{
  "model": "class-conditioned image flow-matching model",
  "dataset": "capsule endoscopy frames (Kvasir-Capsule)",
  "train_examples": 42238,
  "image_size": 48,
  "horizontal_flip": true,
  "conditioning": "class",
  "arch": "unet",
  "objective": "flow_matching",
  "cond_dim": 192,
  "targets": ["finding"],
  "num_classes": 11,
  "cond_dropout": 0.1,
  "logit_normal_time": false,
  "norm": "groupnorm",
  "hidden_act": "silu",
  "weight_standardization": false,
  "padding_mode": "reflect",
  "pixel_unshuffle": 2,
  "widths": [96, 192, 192, 192],
  "blocks_per_level": 2,
  "scale_shift_norm": false,
  "attention": true,
  "upsampling": "pixel_shuffle",
  "init": "lecun_normal",
  "residual_init": "none",
  "optimizer": "muon",
  "muon_scale": "match_rms_adamw",
  "learning_rate": 0.0035,
  "momentum": 0.85,
  "nesterov": true,
  "orthogonalizer": "polar_express",
  "adamw_lr_other_params": 0.0017,
  "max_steps": 6200,
  "batch_size": 256,
  "epochs": 37.6,
  "lr_schedule": "cosine",
  "final_lr_fraction": 0,
  "warmup_steps": 120,
  "weight_decay": 0.1,
  "adamw_weight_decay_other_params": 0
}
Rows from block 7, named by matrix and row number. Rows with one number belong to one channel. Each number is 128 + 24 x the weight over its row's rms, rounded and kept within 0 to 255. All counts start at 0. Numbers have three digits each. After the name is the row's rms in percent of the matrix's.
# convs0: first 3x3 conv (model.mid.0.convs.0.weight, 192x192x3x3), inputs 70-79, a 3x3 kernel for each
# convs1: second 3x3 conv (model.mid.0.convs.1.weight, 192x192x3x3, transposed), outputs 70-79, a 3x3 kernel for each
convs0.101 113:124149109104109062143126157106141154149137096140123146124137122120112127163132180124153141111085117119126147129105160105117135138119112189151158137134077141115144170164133134115152114140110148139162155110121125111134115140156140121110106130127160156134100085077166158156
convs0.102 101:093154081155151119102131124110138147154101114122118173124118118156160130137119149136122142122140117147136155147135104159139136136170132098165142110110120081112130118103122116111086100102137143102161143116104135110116075094166155149131080164143144107090177146119163115131
convs0.103 083:126104147135138113148127124134171165109103085108120122101112153103129137117113143114116095114129101121099113139133141132148099154150131099101113162141100130121079139134104120107104145130111138109119120129108138118143150139145141124183114119131126132125121105071151118129
convs0.104 095:147158112167109164134174114142121165115125161127193132142174132102127128126089120147160112153133140112119120104125115154121130149154100098095109161128118070167113123109120117136108121142111146120130137112099110119095104099150128107171128130131111148139149112149126140104
convs0.105 109:088113077143150130126116137116125123114152154143138169140145131106124118165138164121132108093172163100107107122091166122096127159115086114099122109139094112120165139116111137119120125142143143123098115113105143151109152126107130128135092106138129119189124115092191090170
convs0.106 109:178139159199121162114139094122151154172171119100098143090122121116127129152110135144111155156132137161126154126146097159100152134137110118124137139135120093085096131129143134130159121137129125096139129123130106131146140114137137142110122151094103100079145105147120092143
convs0.107 099:155124168139095142162144130168123143149108122179119112144143107132108100100153112104116126113137147106063124113139090135108108114151084143132114144136164148133085118109135095111119145115148147171134114076117117132172145147111117102160112107131170101172116124070127163125
convs0.108 099:142091119130124103156123162179115107093106134142118131124132140136139096136109153136095107108065123138138180104127159134150098143147117136097150134110134158106157108088110109081102077089147121140113149150133069072106103126105135136119133120105108157129119129149137155091
convs0.109 101:153133142115139148121113122100107145136119123134136157130119107140085082135133134153150096113140125126111115144147140145120135172136125119166182165185182118184145145168139172145154135130140099123132125143124119085139160122146123118142173113147128079101089135133132129151
convs0.110 101:120155143101185130133126109142130113127094150151081105097144097137126135120135099117137153117126130094099107106134151103127121100142111152079135144135155195102138132117104121124119121110097136145148107122088111130149156106121163083161158148146161104143134104154181138159
convs0.111 091:139168109156161149141168100136098144115167101112091125121151144170107153115146140122111148138130163110115122125148170102134152100131148152114146134094110108103104118087122139121113129105149117128114154143123148176116110116066123115131138103075183136172136159127122149163
convs0.112 102:136103159112104158137145112122099120098118139107150090126130101142131152134176113097104100128114133125123110123104125145124140115112139144126191114090124136088098168112171148145131122117116121080108151104167137157137118149113106130126093141104122076142106094115142072141
convs0.113 102:121091155106116128122139131090088134093131081109135148106145141164121147101133135123190112147150114138136139167131190150131145109113118070074089087134094180097200142130138159156132131107135128134136138107147137123139146109142141138136137117147148127160142135148053119063
convs0.114 087:120138160109131124127133185143081097120099121123079076123115121124095143117103125151148166135120137139150157155151144148151126102139114108042080102089155074105095126128142126142121117107110113154154104124102082132130130099151118125105096131091106151091161079123132141123
convs0.115 097:123114123127121115124121096146123169121168155172140169099103120129104128127120125111138124146148161114137128150100126138134120130114114081101108115126092079113140168130112141105109160098117123110102137092109146114120106164172127171195117130138137092131161060105117130158
convs0.116 111:079126111085099092114125109120131129124160097120138092105135123143153168099129114133138127113113133145143114166109146131139130132101131134129116133128162218134196148128145123127152184149155128116140122130127122127120112153142112119154115150092127123106096154126134171198
convs0.117 095:132155136123099142151157148084140122128086134097090084099132127111125114126126123118136138129088097094106141125113123121131114139106137187156151166182132162113149153144113113131108139094142103111146167137178107079142149123151135158152174097149099146176144127123159093120
convs0.118 122:114145155103136099140131135165126159124140114136141129122108100153135164111122155154114117135104110136127133093103136143118142089145132139125148161155141121133157135145103171147156144126119101099142107119103130128136158142103130135134120092125170113175106105146042113099
convs0.119 104:099130089109154086140112126153148133083117129114195133189162165129147136160125119149156176159140167142169139133107147100079160125113112104052119103090114104132089108116137110118124104072058131132120141133097105097151149111116122108115144113111136118101117141106149125131
convs0.120 105:113114133160119168141111149161206149097163121129151136090119091128105114102168121165145158154172143142132117127126145116101109113114096109109093155091139118135122135117121138116081127158126121124105099097116119115101129123135130138126125124161094157114099137098123118105
convs0.121 098:134156149122122163107118104102144087093072137088143074135130147125134150152151145169147168117097129143116144136120134147124153125134120081126106122132132125117119148168138141124124124140121128109115138122129114113118154107161110131110120099140081140075079144140057142076
convs0.122 106:122160126128095140121141139125154136141143095097138100096149138128146113087148135145152115154121132132132115119166100147135132116163112118085125143139117110095091103113114150130129121136096124107082122113159121126072113111123114129144106099111144096146120125133144148129
convs0.123 088:148147104156105140135138132093142124115137112106136116129129108107105107089108086090133141109120136113129117134135109129163139106125124119088138124116167123107119118162139127172137129187173127143133104139139120145125158124145140133111126130120125142094117118134107141110
convs0.124 098:131172144119135139118131131138142112091118108121122057121111114098107104131140114113133145125136144105112113158123144126111108155104140153140154124134124134127106109133099163134125097135113134109078182122136169135169166122157132141121119130128142146124135135108170188148
convs0.125 101:131123165136143143126146135118171114105132140120181116136116128123111112134135093102108111094113148137096122096150112116113123105109097176158180115133109068177088103102105089140097113102117111130135127146106098126087180140145152170158107119103116175133094131120112151161
convs0.126 097:128113090148159129113090127086102144109135084124134140102100117147126124091118122135173170123134138128104152091130093118170159111123102071085103156118113094096135135145126126124113115158153100100142133094112093081113138133162132150136144124149102149105127137136104177113
convs0.127 120:089116096131137085165139147171137136130116113085144131145083121117129128110140044117113124140128163082120110150142096122137145177126120116138130110112100126167101094135168130148118109134129108142134105131116119130084108114086116146106135148139113149113126146142073077126
convs0.128 105:144120139137112117101098144128098135147123086162138093121123105113167139116102060119100114110112105145114141117138121127121145125127144104112098069099040149116133109113158143097113116155144126086121128128118105137131148103130109117151087112109114119113161196119128143130
convs0.129 101:083116129104142135091098123129120155147110096143130204135104136103118140136101129146166133119154098116134141100104136091126156097108107133162180102128074060129186084087134145107120093117142119118110125107092090103088159123121155126140161133119106123104115144147147156124
convs0.130 111:200127133155121139137087133168136109145111135157157164114106133108151141177183152151172161160113111159125134142127143118114118149113147136154128145099161202134161153159122145120124158148138133108137127159131143152145098126102101118117154111168124107128086115166112074152
convs0.131 113:139122116143136148144132152097136112163151115122158127124170138119123144146162123118100105113126153150131147106127140150131153145152129158123181151156101145141175120139142115139095099144119119118150157138133132156087140131115160164126157128123123127104096131173075141159
convs0.132 086:131143140127163070121121113129118134107169155102125134119135107116167154080117129172104156120148115167110148156134116150157128113125091170121101161145087146135123103152123116137132093108081135136153148127144149138141134125128171163133171159157141106141164149160091098085
convs0.133 090:121173096107111141111168116117097128126143107081126145186103154148128134192121104099111098104112130080106130124148129144105114131107108093113077109123130123146086139117119085132134129106104064074147099115115124126131121121100122149126149094130108141150147113163110151125
convs0.134 103:157104167131132105148131092108125127126123151154096235127118157100118141106155163121102128132129109131135144142141164154138139154136128099152120168116126136132113140093125125101133106103096119130061124112098142132126176120140133104133164139171090204098100157095141116114
convs0.135 091:122169140136099116130120151143124143079116079077088131123142141178142125118146158115128172119117148091157152115136126114110132134133175125117132088122130104121104128156143137142121131157153133166151114123145163150148138129114137155096131137126165077156109140152114134127
convs0.136 086:126138119097127101172118148125151118120119130188142128108110100102080109097126108138151123145156140148153136127148137077126120127133151124154099131130164152073119123115122108134159103112083150155143139141136098138132106134129089142119114135082098129126152092099141125129
convs0.137 112:108159145121168158127117131129144133161137153146140109117113117146143138123151121157129120111155070125074137127121118117114100094111115102131102108151162121127137129110142132149126155137155105137099106121153136162115142145164110110115117116127116077114178118141129156102
convs0.138 087:145105157175113154115073123121155117126101084120138112128124137129131107125125148135103138115097126182148127125129128135159132093118122128141114150104153108110111143083134145152140154088134115104115145158146148134162102149101143159149147166160162115127145117150145121116
convs0.139 102:126206086116162114105101165132106087129105151170127144120097142135151126136125101125171110151101161135139136123111139132153112143130144139155149121111122094114152115139124146162103103098106125128140121113130106141148113134143145106127116110172124084123139126097150136118
convs0.140 118:117129122147117126125092140116155109122185106112108161121097110133133138111136122119131146098122104151152145103126131129128120131126112146175087115109153113119075150125134142102165111167099119138113111151094107110142134132149112158120131149163120123147105085137117102069
convs0.141 105:117099126144133111078092139130127114134136101133171092149120110133134114130109152200116156149132185100064093111122131126118120094113111130153159169127148147191116108091141148112133120099133112134128122159134129141120168139129146136113149106119126114107152168138107129126
convs0.142 096:090163110092114138105108123133147146115149121178170152112160135115128092168157099152117128161187111131149139125152131133120108148149163151143174169128195127109130143118137127138095157120129121126150157124160117154119103128112088110122099124102114142172121090154090149126
convs0.143 108:131150140119125119142074151106160123111104088087114102108110115138122135112145110126145142152111139094101127116108101125139142107128109127120131139094117110148150135125119128119140152126117108112144116119112159157140114129114094148109107148103087144094146131139106093164
convs0.144 103:122191105127139128114151133122134117118157147135141133095139115108117139180126157130114098147113126136131113156131156147129154148103122140127133175180173133165088125134108122135124144122127154147119128137124133117146139112151162113134131092130092125140094121120133180147
convs0.145 108:139131129128116116168114166159124138130123123107144084120125127135142075119159156158167176104123090159138121118105141138102137146161133121125126157201255123114097120125160131164143101114124111113121138142115107171117122154105123133101109166128076112143114104135089139103
convs0.146 101:131113131110104135157126140126158153115131126168165164104190121113100099101136146095133115120114108126126134097127137119105073109125131076087093141141119116107106118129106096121098122121146124108118131135125131135151124128107127121128134130119147148143053133163180200128
convs0.147 107:105110121100084166124092158165100121148144173128115110105108117089137107138141125096129117095101123111149164105117125159141128154089146101075084135201221080095082132120124132109144138101124131135101091135122094120101131112131131108116130115122186159194112145114128145136
convs0.148 092:099101067109090127111120104142182138167156126126112130082119119069113129105131141112122136140113115126154128101118136136129167109135133099131119171128104120122141165116153139127108129118125151127163113125120094105091126109149133101107136153139158126129106131191171111140
convs0.149 085:170119167127144137101080118121143169157140144129140125111118174088132096139149151117137126111123110131133097114138147116142136111138127118135104121135135107123123134154149096107139100123118156097150130135124135114161185167198130126131117158139122127145136145149087137092
convs0.150 090:121101104144110146105131080119129121141100113146132127122094104114126114093112112120140093123128102134143107142120141112099130129138120070082092158125139074099089165162160124137157183155163087118103164118118102134107088139122069107097096145111094118123151095144123122125
convs0.151 093:092145143165107161087115120116134131159118070087113172078130134118165117134118186151146138114142141178111146130165135146113155142103128089132070126117134105140095131117141137121154146109115129132148145174107137155133154147127148137127137077101112095115126127098110096166
convs0.152 096:153134143136128139131148139174122131085163119167111107118100141150125139133090120126132169134122141095119167139086124097119101136095141086133089121110122078058090141154138112098126121113089097128112122136124098079094142134106060081135130122101161120155123154107148129189
convs0.153 107:092135137101118149125129149109118126137134135147110095138106163134103119131115147111145156092126089128164154122110125125119152105136145095136113129162222093139071136138120118123126125136089102117114145095120122099134135116115118112084118095122134118115117147090155165126
convs0.154 094:155180148109134095146165113122158126092100125096131059130146124121136096130170138150153146134156137168140152088127083152140120131109116145135118130149140081130091133130121102112112151136132158133124124115111117134107116086122158085121135144182102120111132108091109117111
convs0.155 097:137123129129129173119111131139151139108118103139121163127129171149117112135163165098107109135111099122141114105102144115102167085140138135095135144158135083063083136091110125113119115123115140160100143135161126117070122118115087124129133118126137145101118192132153126143
convs0.156 098:130126132130137096128147138110124144116146141117101109142129128112081098151128128124132142127143095113104114143089153115141128124103157135107158122092165155132125128087132134121117145127117109186081110175123103127085119119140105093127121114160156082125144142144120115138
convs0.157 092:127131123121102096113101112148125131129105131154143139141126122119122170117114142153148111165159136157136104156127162136167115154130163166113140166118122181115158088105103115133113109090109108121144123112115122119108120141112109091117160138129123160110146170132104133124
convs0.158 087:157136152156122151130120108145088154089095089159057154097118104109142131124087092134138138146140143138141136125121142135116113135118125193118151124146118160141159114097122124118100114118124143106106119145139140120124134129120095134127140114139151120176120114137121132103
convs0.159 113:115123117102126116090132072161111113136108153141141133138088095141111112167143168164127166106096103135132109138138139128139114086144117159105127170145148070122074131127160123125111156172131135137140137134103103128182124154153145092142123141101144131121143117150180165127
convs0.160 110:097131080137119125136151109153144151099099127123118116132148085124117110139110093105128174124161121095115157134118171112156139139110161122112139101162121145085181135173182116103136118117148130114116131109105126084115132120116109114117157098172165148165119108116134128078
convs0.161 108:160151143146132107119103120138130119105082114135164155119131121157149142137140164126132138140129138116135136114104103113125132148079151098061163150196201111074090120103126123119116159118153123119106150145098159121140163150156098111138149129146155115090096099159154179145
convs0.162 078:098116089117077150119111103124167123136134123113156087079112092164108155087093091146149109127121083159146123125127108109122108134125134133090142116131127115132136141179102121137122093158093107127113098127094122120136144160141049126125124137153157127091141102125147088113
convs0.163 103:105115150135121161101153103151127163164126132104139130129145128154153119085097108161102147176142130155092094126099158141139142144124148132104083164112173097159109129133129121153173152117152143124155134162162158118133107138145123163138152130121079089113137088100093149105
convs0.164 084:104121106094129062063127086144169191115122128148128179121126140133125083129111130104151101072123117119159121147123095122139089154140118145129158128126123134078136136108113121104122147078134139118100111124128147138104104107128146146150132096102193079176135127140137118194
convs0.165 093:127147103115142126117145115123129207076123071101126186107153132166138082136187114158156131090132137165148150130116133099124116139120117127114169102113121117136153109102133114100114118104104143135106120143099118149098130138173073116126104128102154118127121127132135100124
convs0.166 104:156149105146118165134139129123127118153142111121131129131128115126094145115140110098106081126094143087079113147128163106129103146153119129146148133118111115096116147129121098104140123117122143110110116117135167130097155141154149133108134143153093105125098149152115087058
convs0.167 103:120107116139124128116092160152160125156082071098141141111136124159146122123127148116164127132156131106081143110109109115145139121131125143106107096122133147151150148131137115165159122105106110120119120133157128095116125121121122128117124110107107112097172143134109139106
convs0.168 099:124084096135105123101099093138126145146152126132112089145129132110160139144111113113133140129142140134155127156136164118148119122125110104126124111121115098104102171188150143142116128177097111167159152147118158161171126132160145120113091079115190129144164181189218199230
convs0.169 098:133134122126113129119130138157135092079127143102149092128135109115108147123119066119143104117129118093151128126157094116132149109134099116151096166122141116155134103149142131119125084139124130103113134092150124156168146151147175142140115118096114140108069125145101149151
convs0.170 082:162103158137116121141125128067100100124115127076106102108153122110136091119165140117147087116142114105132079116149121110123143104165138165111153170146127084134084179152144231176166168142149167143112121140149136096117113155161127133131090153136165168151123144177123178150
convs1.101 124:127142132110138112155124155116127137151143165129123145101131093135118152117130111133102127137112099153128151130145115169132161108150120112123132112117115101102129122127128100150126076103093069138100120162121060105090109130114127097131134140134127152135146141157123157112
convs1.102 107:136132154121125127164148181081168074111147134130162119150163145118150100149103140090112112137107119064124104098182091125124133092128101173136169154118135152112155171132155116123107168102143132127111135134148157150145151108165129108169143081168095157115161160134093142125
convs1.103 062:150135136140090142112078122152082149187153189126102130098123096128118120160166148133112119124121115147108120113130106140077134101121112175111167146117125174102154116118131121163103109107121112143127135102146109156136114126118149111134083149065128153131108120172100141101
convs1.104 085:147163146127128144159176152128099120132150094142103122131144124068126094111146106160076161099084105166078167121144128136135100128158122160104159161126154157089172144137135149112132157141131172111164128157123157124156127134132143115134119132124123110133105119123133119108
convs1.105 132:110092113168106155109081119138132148123143123131126137130149132166110161126141120110141112138117142104144118131113131095154098137122136118104110129147128118106109134127139131181130141133155123157117114096113113155112131130136132154129126124123122124125116156106121122126
convs1.106 113:151119131148121159146106137138073147142139115139065140108107116113146141100119098135133132117121121125135123091134096174143187112138101145116146128126136108114112153147152131129132130122125135133120114109108122102109123123116109150125143143135108139087133094132115152086
convs1.107 100:139157138164134125158118146106082114114200124137091130134103134109145137128108139091168089170085152087136087139114155152175117135104134150163154109129110129173118110119107146156168111094104124138105084087108145113134116091110134078115116108095136102148140169147142079154
convs1.108 099:152108145154083160156111140117115126126126127124100128122093114136095142117088109129100106166137192125115092107126114122178122088108088110111120139135167098116122157121155131149127152117156116148106150105157126116102133109135169075174153117150158071141089128102153062146
convs1.109 111:150114151135130152152154159132134142106111121104125119134127092152137122149120113096084100095118130088119077117129105140131141107092118068115073104097097069097061111122129132126124098096123092134109149118143109125113113137129119108142122119120136127130142114119194145142
convs1.110 077:124146136119125112157124151129122115117122132115137137116150086161106161130127109124121155106116135111112120123135102156107165097119103134125129119124137136111138117099114108127104084081114110113128116104115121121118140126148116117117123132153122125151137144154128117140
convs1.111 096:143119147164134139142140141140125144148166155141127147130132128139118143125105125146126142125115118147128144148142143114176132159133151172154176188149167169170171117142146142159133128148150135113142149132127138105144126112136151139150131115132097115108132119111103125113
convs1.112 086:102132129118091088121143122132078126132182104126078135140110134149113162124114143101156113117119154096158082127096143111129100144094160140117115139085127141107111113130133120080151111126122114092094126070110122091085131146131103146148135156139122137146131096112133150147
convs1.113 107:095116092141142164111117109144124143107143112148116153128154144152121122131122148152097160111148121138107144105125113120090136094119099118121140121144118122122142149112143127154133147099148121146126150132156128151120125123104130140085110121102109132125129124111142114139
convs1.114 065:159141169152122127172129167118117119110146123126112141135124112099179098152129101146118171109113138147119151123149125127150132130143132127150123118116095131161149148103144140121148138149146141136143157122128122115114121134084177128194139145122163093148148123146161129160
convs1.115 093:111100086123104102092072068090134120153148148098147122112084134121111108106075133160157166130111131205173201134116138145114144144121143153135133140131126127138131139128128163178196139133146143120107152138133127096092103124104149140157093152105093104087098090107083094076
convs1.116 116:132123130131188160156110150160142159120119112196115194113146104128169144114134107133038136129088117125070127111117099164131119088138099104141088083110073087140087110084110151072144104109106150156130085115106153136161124126144115134124112091133111115125125145129116137120
convs1.117 096:106123103157132186116122090102151090126159143152160146174115145079144079157103152101123086102152108143092118131116134162179150127127128113136116125112127134161115139112138129101124114127137111138110115162104098088106154116159126080159161136146134116116104104113115105091
convs1.118 155:144149160128149122153141172108131122091157070095124118136127134113159112127122133076121087104123102090134103148148141104133079134136127116091114134139138109086124132102125124085139124114121137104140173155150146095144114128121130110149100132112146153150155220153142140143
convs1.119 104:122115099134134152119120094135158126127139121120143116121119139120099104119115134117179112147139160108177108145098135123169118133095120167151167129115127150149158155115150137170148137120133145168154130117148128185152113130100132094137114119100163125181111128108153148172
convs1.120 096:153120082103134060137102071110127117151111170110139105153124156104102125150110153123111094117111102128110125114161113140115138122154131126147145102150093126145149152122100176177192130128082114147138112119136098134110149140157154145145129103174102156086115132107110174069
convs1.121 097:105142126172177167115136114193119157124167141181130148148125127154119141138131119117139125134166114138128146121128116137135151099131115165151156127161134143160130094143119171103167098108118093159105153090119090127106151151167109155126151127181103119112136112113076118125
convs1.122 085:113125135126150103112095166135160119170137150110120112143142123137124110181131174124118110090095126108152128136125132105191091150105160131145119121116133100166094079169087138144145105128127165107133121100131167121134119126105125183163122139142131131142113162124110108142
convs1.123 056:093147081130121126099148097178113144128118135184109161138123149140118125134146147140098142156147174132100133126129124114114125118105111165136166094149088104131108118142114172149162128169121123123108162095145132134117108100082101090077133098105145126146132088106125110105
convs1.124 063:095136109130161102097135118133105144168132173138088137117154119098129082162182165130157137119095097091138106093120110127110138085123122109117124113147104099117137150146124145133126154162117152101171140108137130125146125142124108149117138163129141115147143106144147079153
convs1.125 094:118130090101129152103137089136127139136122146129126135114113077123094086128099119125105104143142111127109093129176098147103154104168101124147152130072126114134109146172128122158128131132122160095144113111105147092140091114116111109144106140141146149132160101140151155159
convs1.126 073:151139145117191126112146105124143111107150102134141123104135117134116104099095119120123123147129123138100143158093154136161136170091154134105119161146168107115098106142131120107094091124101120105139148166115111111113137144136112138102132148130140125115132144138126139094
convs1.127 145:144100150066188058139102142098094102185107186095090104134102135127111118128107125161122152154146136157112151128129126092112099133127133137160151088112086142170154131123127135120134134129137127122115118197129143113132139135140119138125136138142111146120150109135108139112
convs1.128 090:134106157145153158126144114169151170145095126176132176151179166117159124137159160142135145135132106154111138087138129121099125080133106125141121112096119135139143130113137104131131135106166129099133148111095120101130148113146120159161151107166156148172143155138145130177
convs1.129 078:124151123172142139104163101162119159133085120150138149113096149172118146118078152075130102132166113069110100149148163146114144155149170150112149108119109151135165144141135108143114140150138139120138121104097110128121162145159116121118166156166095135101121107104106153111
convs1.130 125:095139095121129137119114124128122125102105102120118126138120130150141173098093088151105130122180125107130107133153101086118133113135112103159089117145106060134061124139119112117105105118094124144114118117134120177113119138140127107158094120113100136131166157154109155149
convs1.131 116:134148108156102147137168101129081124087154092138120129071162101160101177080148126076134074153067144114125132129123129111148122116149092148091134101086120109105094133104114108081142153104148131132117140136120144144139113139119108148136104110123147091146076181093128118136
convs1.132 058:140109141139130132121112120134078117142132134135050126112116124127119072135147148138138143127110121147126142119119112088110097140113147135092157136115113096094126179136166121127121192131181134112144116121123154133157127109111138114132138139126134148125102160089140113130
convs1.133 066:143138146150130140147152131161096157175095160150103162126155107069084067140119121121130119136144138126125134115097130164135140133129126118114131125134114116119136145154149170107165143138146134139139112130129138164133131108122113110134132102129134112150195054190131073138
convs1.134 091:134141131098123113129115114136109152104163090147103161133107102133145129124144106143147142098160096136138136111117112153088152103133098157116136114144079153120134104134113111139105092111122114173108137110132121171142131126141113128136112120140138129127130157096117110115
convs1.135 078:141170137137136132158152154110073109087142085145087146121122104109098101158112138127094109174119178122095123096156099167160161100145105191146174139174168141124134118136136107163112120111124156111156118082117156121163137118118127116131152135129124158134153088157126165124
convs1.136 068:120132112135130125124107110124115144118117130101142119146113118114156143163092157127099101082110099106097113090131091140129123108138103112170119111149137140158142120145129142130130113125139138145152108092149122121128161142147162136181148145135090117110148101127113094114
convs1.137 146:124122113114165138129118125100168122151135148088168106114153137181098186100175115078179094133114128074182098164140156127150119138121128107128120113151107130102138119090121076145080124120128146105160117115131160111174111132107142117142089140087132109130126096103158127160
convs1.138 066:124144124124082094141151139101111100120124145115129112151138142131124105132119124089137091154123144107081087101081113119191138105079124137133150126110134139118135127157125152150154135155129106148122142120142109159126127119139113111122133126126116118166117132117120136137
convs1.139 096:124111106155147152130112114089164131172141122071170115119128114120149143130143126144134158105134117157122170139149156144156121136151142142156141091164142133169123140090117146125141149105130124100119103160110124085111143119154134124115155130167123094125120158111132097141
convs1.140 142:137097125113114072107095086141124180085192072145109192102104125108139124109095134135134142160133134151153179138133148095161131108142124114114110149120110121079145114155110130133157114154123114116111102130107107113105100158110161143156108164139101141094117091116090154082
convs1.141 120:158096168136101135149094159129146128150099151122144114131150149126111126122137126104106111117141134098085108136152141090155113133157139131104161145118159131104152137177129097116104125179118156111128079153090151113132141116125131111134137112119120099107183207172107104096
convs1.142 108:150159148097146111133148139104130099154079151093136081140098124167133158118138129145115143124171133127117156109094101150119142087089079109142124113151143088110113115138134147097126102143103127125123112163127127161135114154113108167133082091086152096131148170142132110135
convs1.143 129:106129124130143142103134120124130145096113155131136148121137134111126137117141128123126129123117124112116130118141148135088133118148150104100116143130128112101116146101125137146145138097124145121127108130119121109117133142146090201133139150142101148113153115117100145112
convs1.144 124:109081114121103135113112137137148120116141125140141114152155148162164160149106131159125150139127128151134137122112111109108118120106107130124128118135106135128132089106089136132130106111089124159125093105094154155127131147140123086149126125136148126154119191128166112161
convs1.145 135:117116125116172111137143122108133109121179106137101143122106130125159131122095131119118118119140160139102129108146109155147168119126136135111117122115145102125091106091104115106114126104148153144126122138138151127134105127117127132165096131111140109143119131133127071138
convs1.146 099:096134111186170170084146107128113143106127105144129154125106131110102114088109101084149100113139116093150109135154117139130136117153116096069074170179148085076073075126096132122127104154116135127134157120170124136127163148162143120135175148161116137138144148156109130112
convs1.147 108:126122125161092152131143117119122127154146154105117094147104161131103134144125154145124142085068083160144157108105111114196143116137099112113125149147132123108139127155142143187125111142124118118141084146111096137115153133163108161128156122166098118108112110130087116081
convs1.148 064:151104146128128110166143184098132109103163141105133106137156155153106108095143112141132133117063116139109132114128108087119060068124072124107116135147116149091145140079111154141133135112147135154158110151105134175149131140131141196134107142119141121143104116102156136144
convs1.149 057:104088126130164118098107104129115123141135112129102118140088144123129106133116138116116141103105085109144122122091130091135096118124135151149123119126118137158117134115141158134142151117157159123178130133106158113181135120118109122114147115148126151120070139094132155112
convs1.150 058:118141121167137158117139105124112097111095127117114117126149133118142126093117106096073089126095144101093073072087074083156076079103089136112135132138136127095119069112071123107156067101093137129120167084172100102114154142164127146103138148145155091175146161160144095144
convs1.151 081:140134154093161096147120148123121086147131150116133093134117144113097106131134140117164112110150097121156121147124140096155088127122130147182143125126137155159146127134132165139171136119129153102155116128117134095134099143105094095095134133129111154122155114167098121100
convs1.152 087:137105137117117115141090153103138130131122146110138112154137157108129095164132181154117118112101106147096129126125098135145137106109097122141126107120106154132165116102105131113120138110126125123099133149117144125111137069124142117138141069140124105122135145125121085123
convs1.153 098:151132152118134109173154173098131088139165127111123115141103136127090128160084163084121097072109085111150119116067108185179161100065107105119120159158171107133105133101116192111179120116121142155128094134101121128137117133113136117161108139107105153080102124097109172100
convs1.154 068:126186115164126159112192121134147145150128156145125135089112064103123085080069057135151135101122107095155095141151112171094168097159092111131128099103111134104149097100078117122109137154124116180098139089129111191122151132162122154147126150142121082140098096099104106118
convs1.155 071:141152131137128134133141120123125126084116110151148124055091080140083148089091128114162099149150141118129127158152132140150133165145157117128143086153090121142140100083119114121111088096100132124119154091149157151147125156127114138128149148131097145099154117144070147096
convs1.156 089:139102071138160135144133114126135150132118162109129109148142161128094121147092135119121109145113177084121092146126121106150113145099128121113116101136084119094121142150121137134102142185115132138146133109112114118109136134138130096159139146136132148127153085141143148148
convs1.157 071:123123118099160083137130130133129146137162155116114132106147124140100147064116086123143153135102121111126122117138147157151127113107134111146129120104123120145130134135134110100134125133123122179130149129156144181142128157123145151115130130133138165131100137100149149149
convs1.158 056:138096142072131106145090152131105157078162099147097174113113120128166130120096108134111139100078143132077128095097100093118095105097118097108089116099124112128080126123137139136140142144132157115195114143112193100210135118129164128136141125158130083097099144107125058101
convs1.159 127:133117134164094160135117144137155135099127093152166152149148154121155133152154160129132108110197124121106105124102119163145166133099125120109101157162159103117110095076108121120118100086106122120113104098119131130123156140152109152107146146148115116119131110133119114118
convs1.160 112:107146095155128161085158089123139107111158113123132106127099120095099080125093135141108152142120141153121156097143085129092130096144088128099137143132134126118134153142153146152126171169170125122129161117157131123131133112121127151118127114115118124145137098139132111135
convs1.161 116:115176134090117125145172151120145134142102127127143139089158109184109138106147118122113150110145127137124161142159145186145170135140140159135144109141085160138144112110119131149121102111101139138127140127126134130112117109130145160179124101128109159127125115140114150127
convs1.162 046:107152109136149128112141115090127081131130129078136060089109094125122103080095083131138144122113123134146152118080164126100119106093146105128117107156111090146103148182139150112134152161165131099169133135135120106135147148132117169113131145134108139110134085130107107097
convs1.163 108:124129133138134143098130103102112089176126154104121108126163102142105142111160120098157102153072147111173105142101137146155144120130126132124161151154145106141133114157116123144119127091142095149095087158114083130109094142095122139130116107134099133133141127151086141117
convs1.164 053:143122122172124166166111143118134129109134108111147138084122115110099095076121095116113122154086154109090121094104113137135123106111112110123134107141114110107129117125129164186174122129115137116157109126127131137125160126150146139176150123136127088136103107137120123114
convs1.165 079:099118092121161112092106058112119127111103115121112132113102130139117155136120176109107123116129133119086129155172142138137110176187153148149167132145147160147193151142138111149124113118126087113107127121140096077118123096151151147141111101112113170137167112185090144101
convs1.166 101:122121102153062132137093139128103111164113159118135105125127139161141155135144140145105130192177179123154110116120137109129127101116128100101096126124133102100093145123137146124147101084076139111129108082100144099151119118129089106108146139145163124139139172151186146175
convs1.167 084:105142111161141169108130114119099127172131144134119130124100114144129112128070123113133130144142139120114134109087119152121143127111123098135122109115078100144111129124132163199178125132134133119140147101157151130137137147120160158141144147132138102155113106108138087154
convs1.168 102:117170148131137142118180149162093134145079143151085116137112132147127159125095132116078113113090103105086107102090119143110122118093113142129187067131098131144151081101096114100113086075090143153139163106145155155137108099098112125134140104127109101127141100131100138104
convs1.169 073:111122129171124196111102132131115141159128134138115139107124091124113084102092081143103115133167133139118125117150107111112110136115125167112170122118115147136159165139159188117202135116129114155112118122124095167103103129093138111127095110096153091138174150151118090112
convs1.170 060:105136119096155100102148117168152154194142175155118140180165165155133146185180178108111106131147130115109117150142157133146129135128144146133159142132150123087126052107084120105108089113122130155145151186151123160124147148142148203148149173149108090140133133150118120117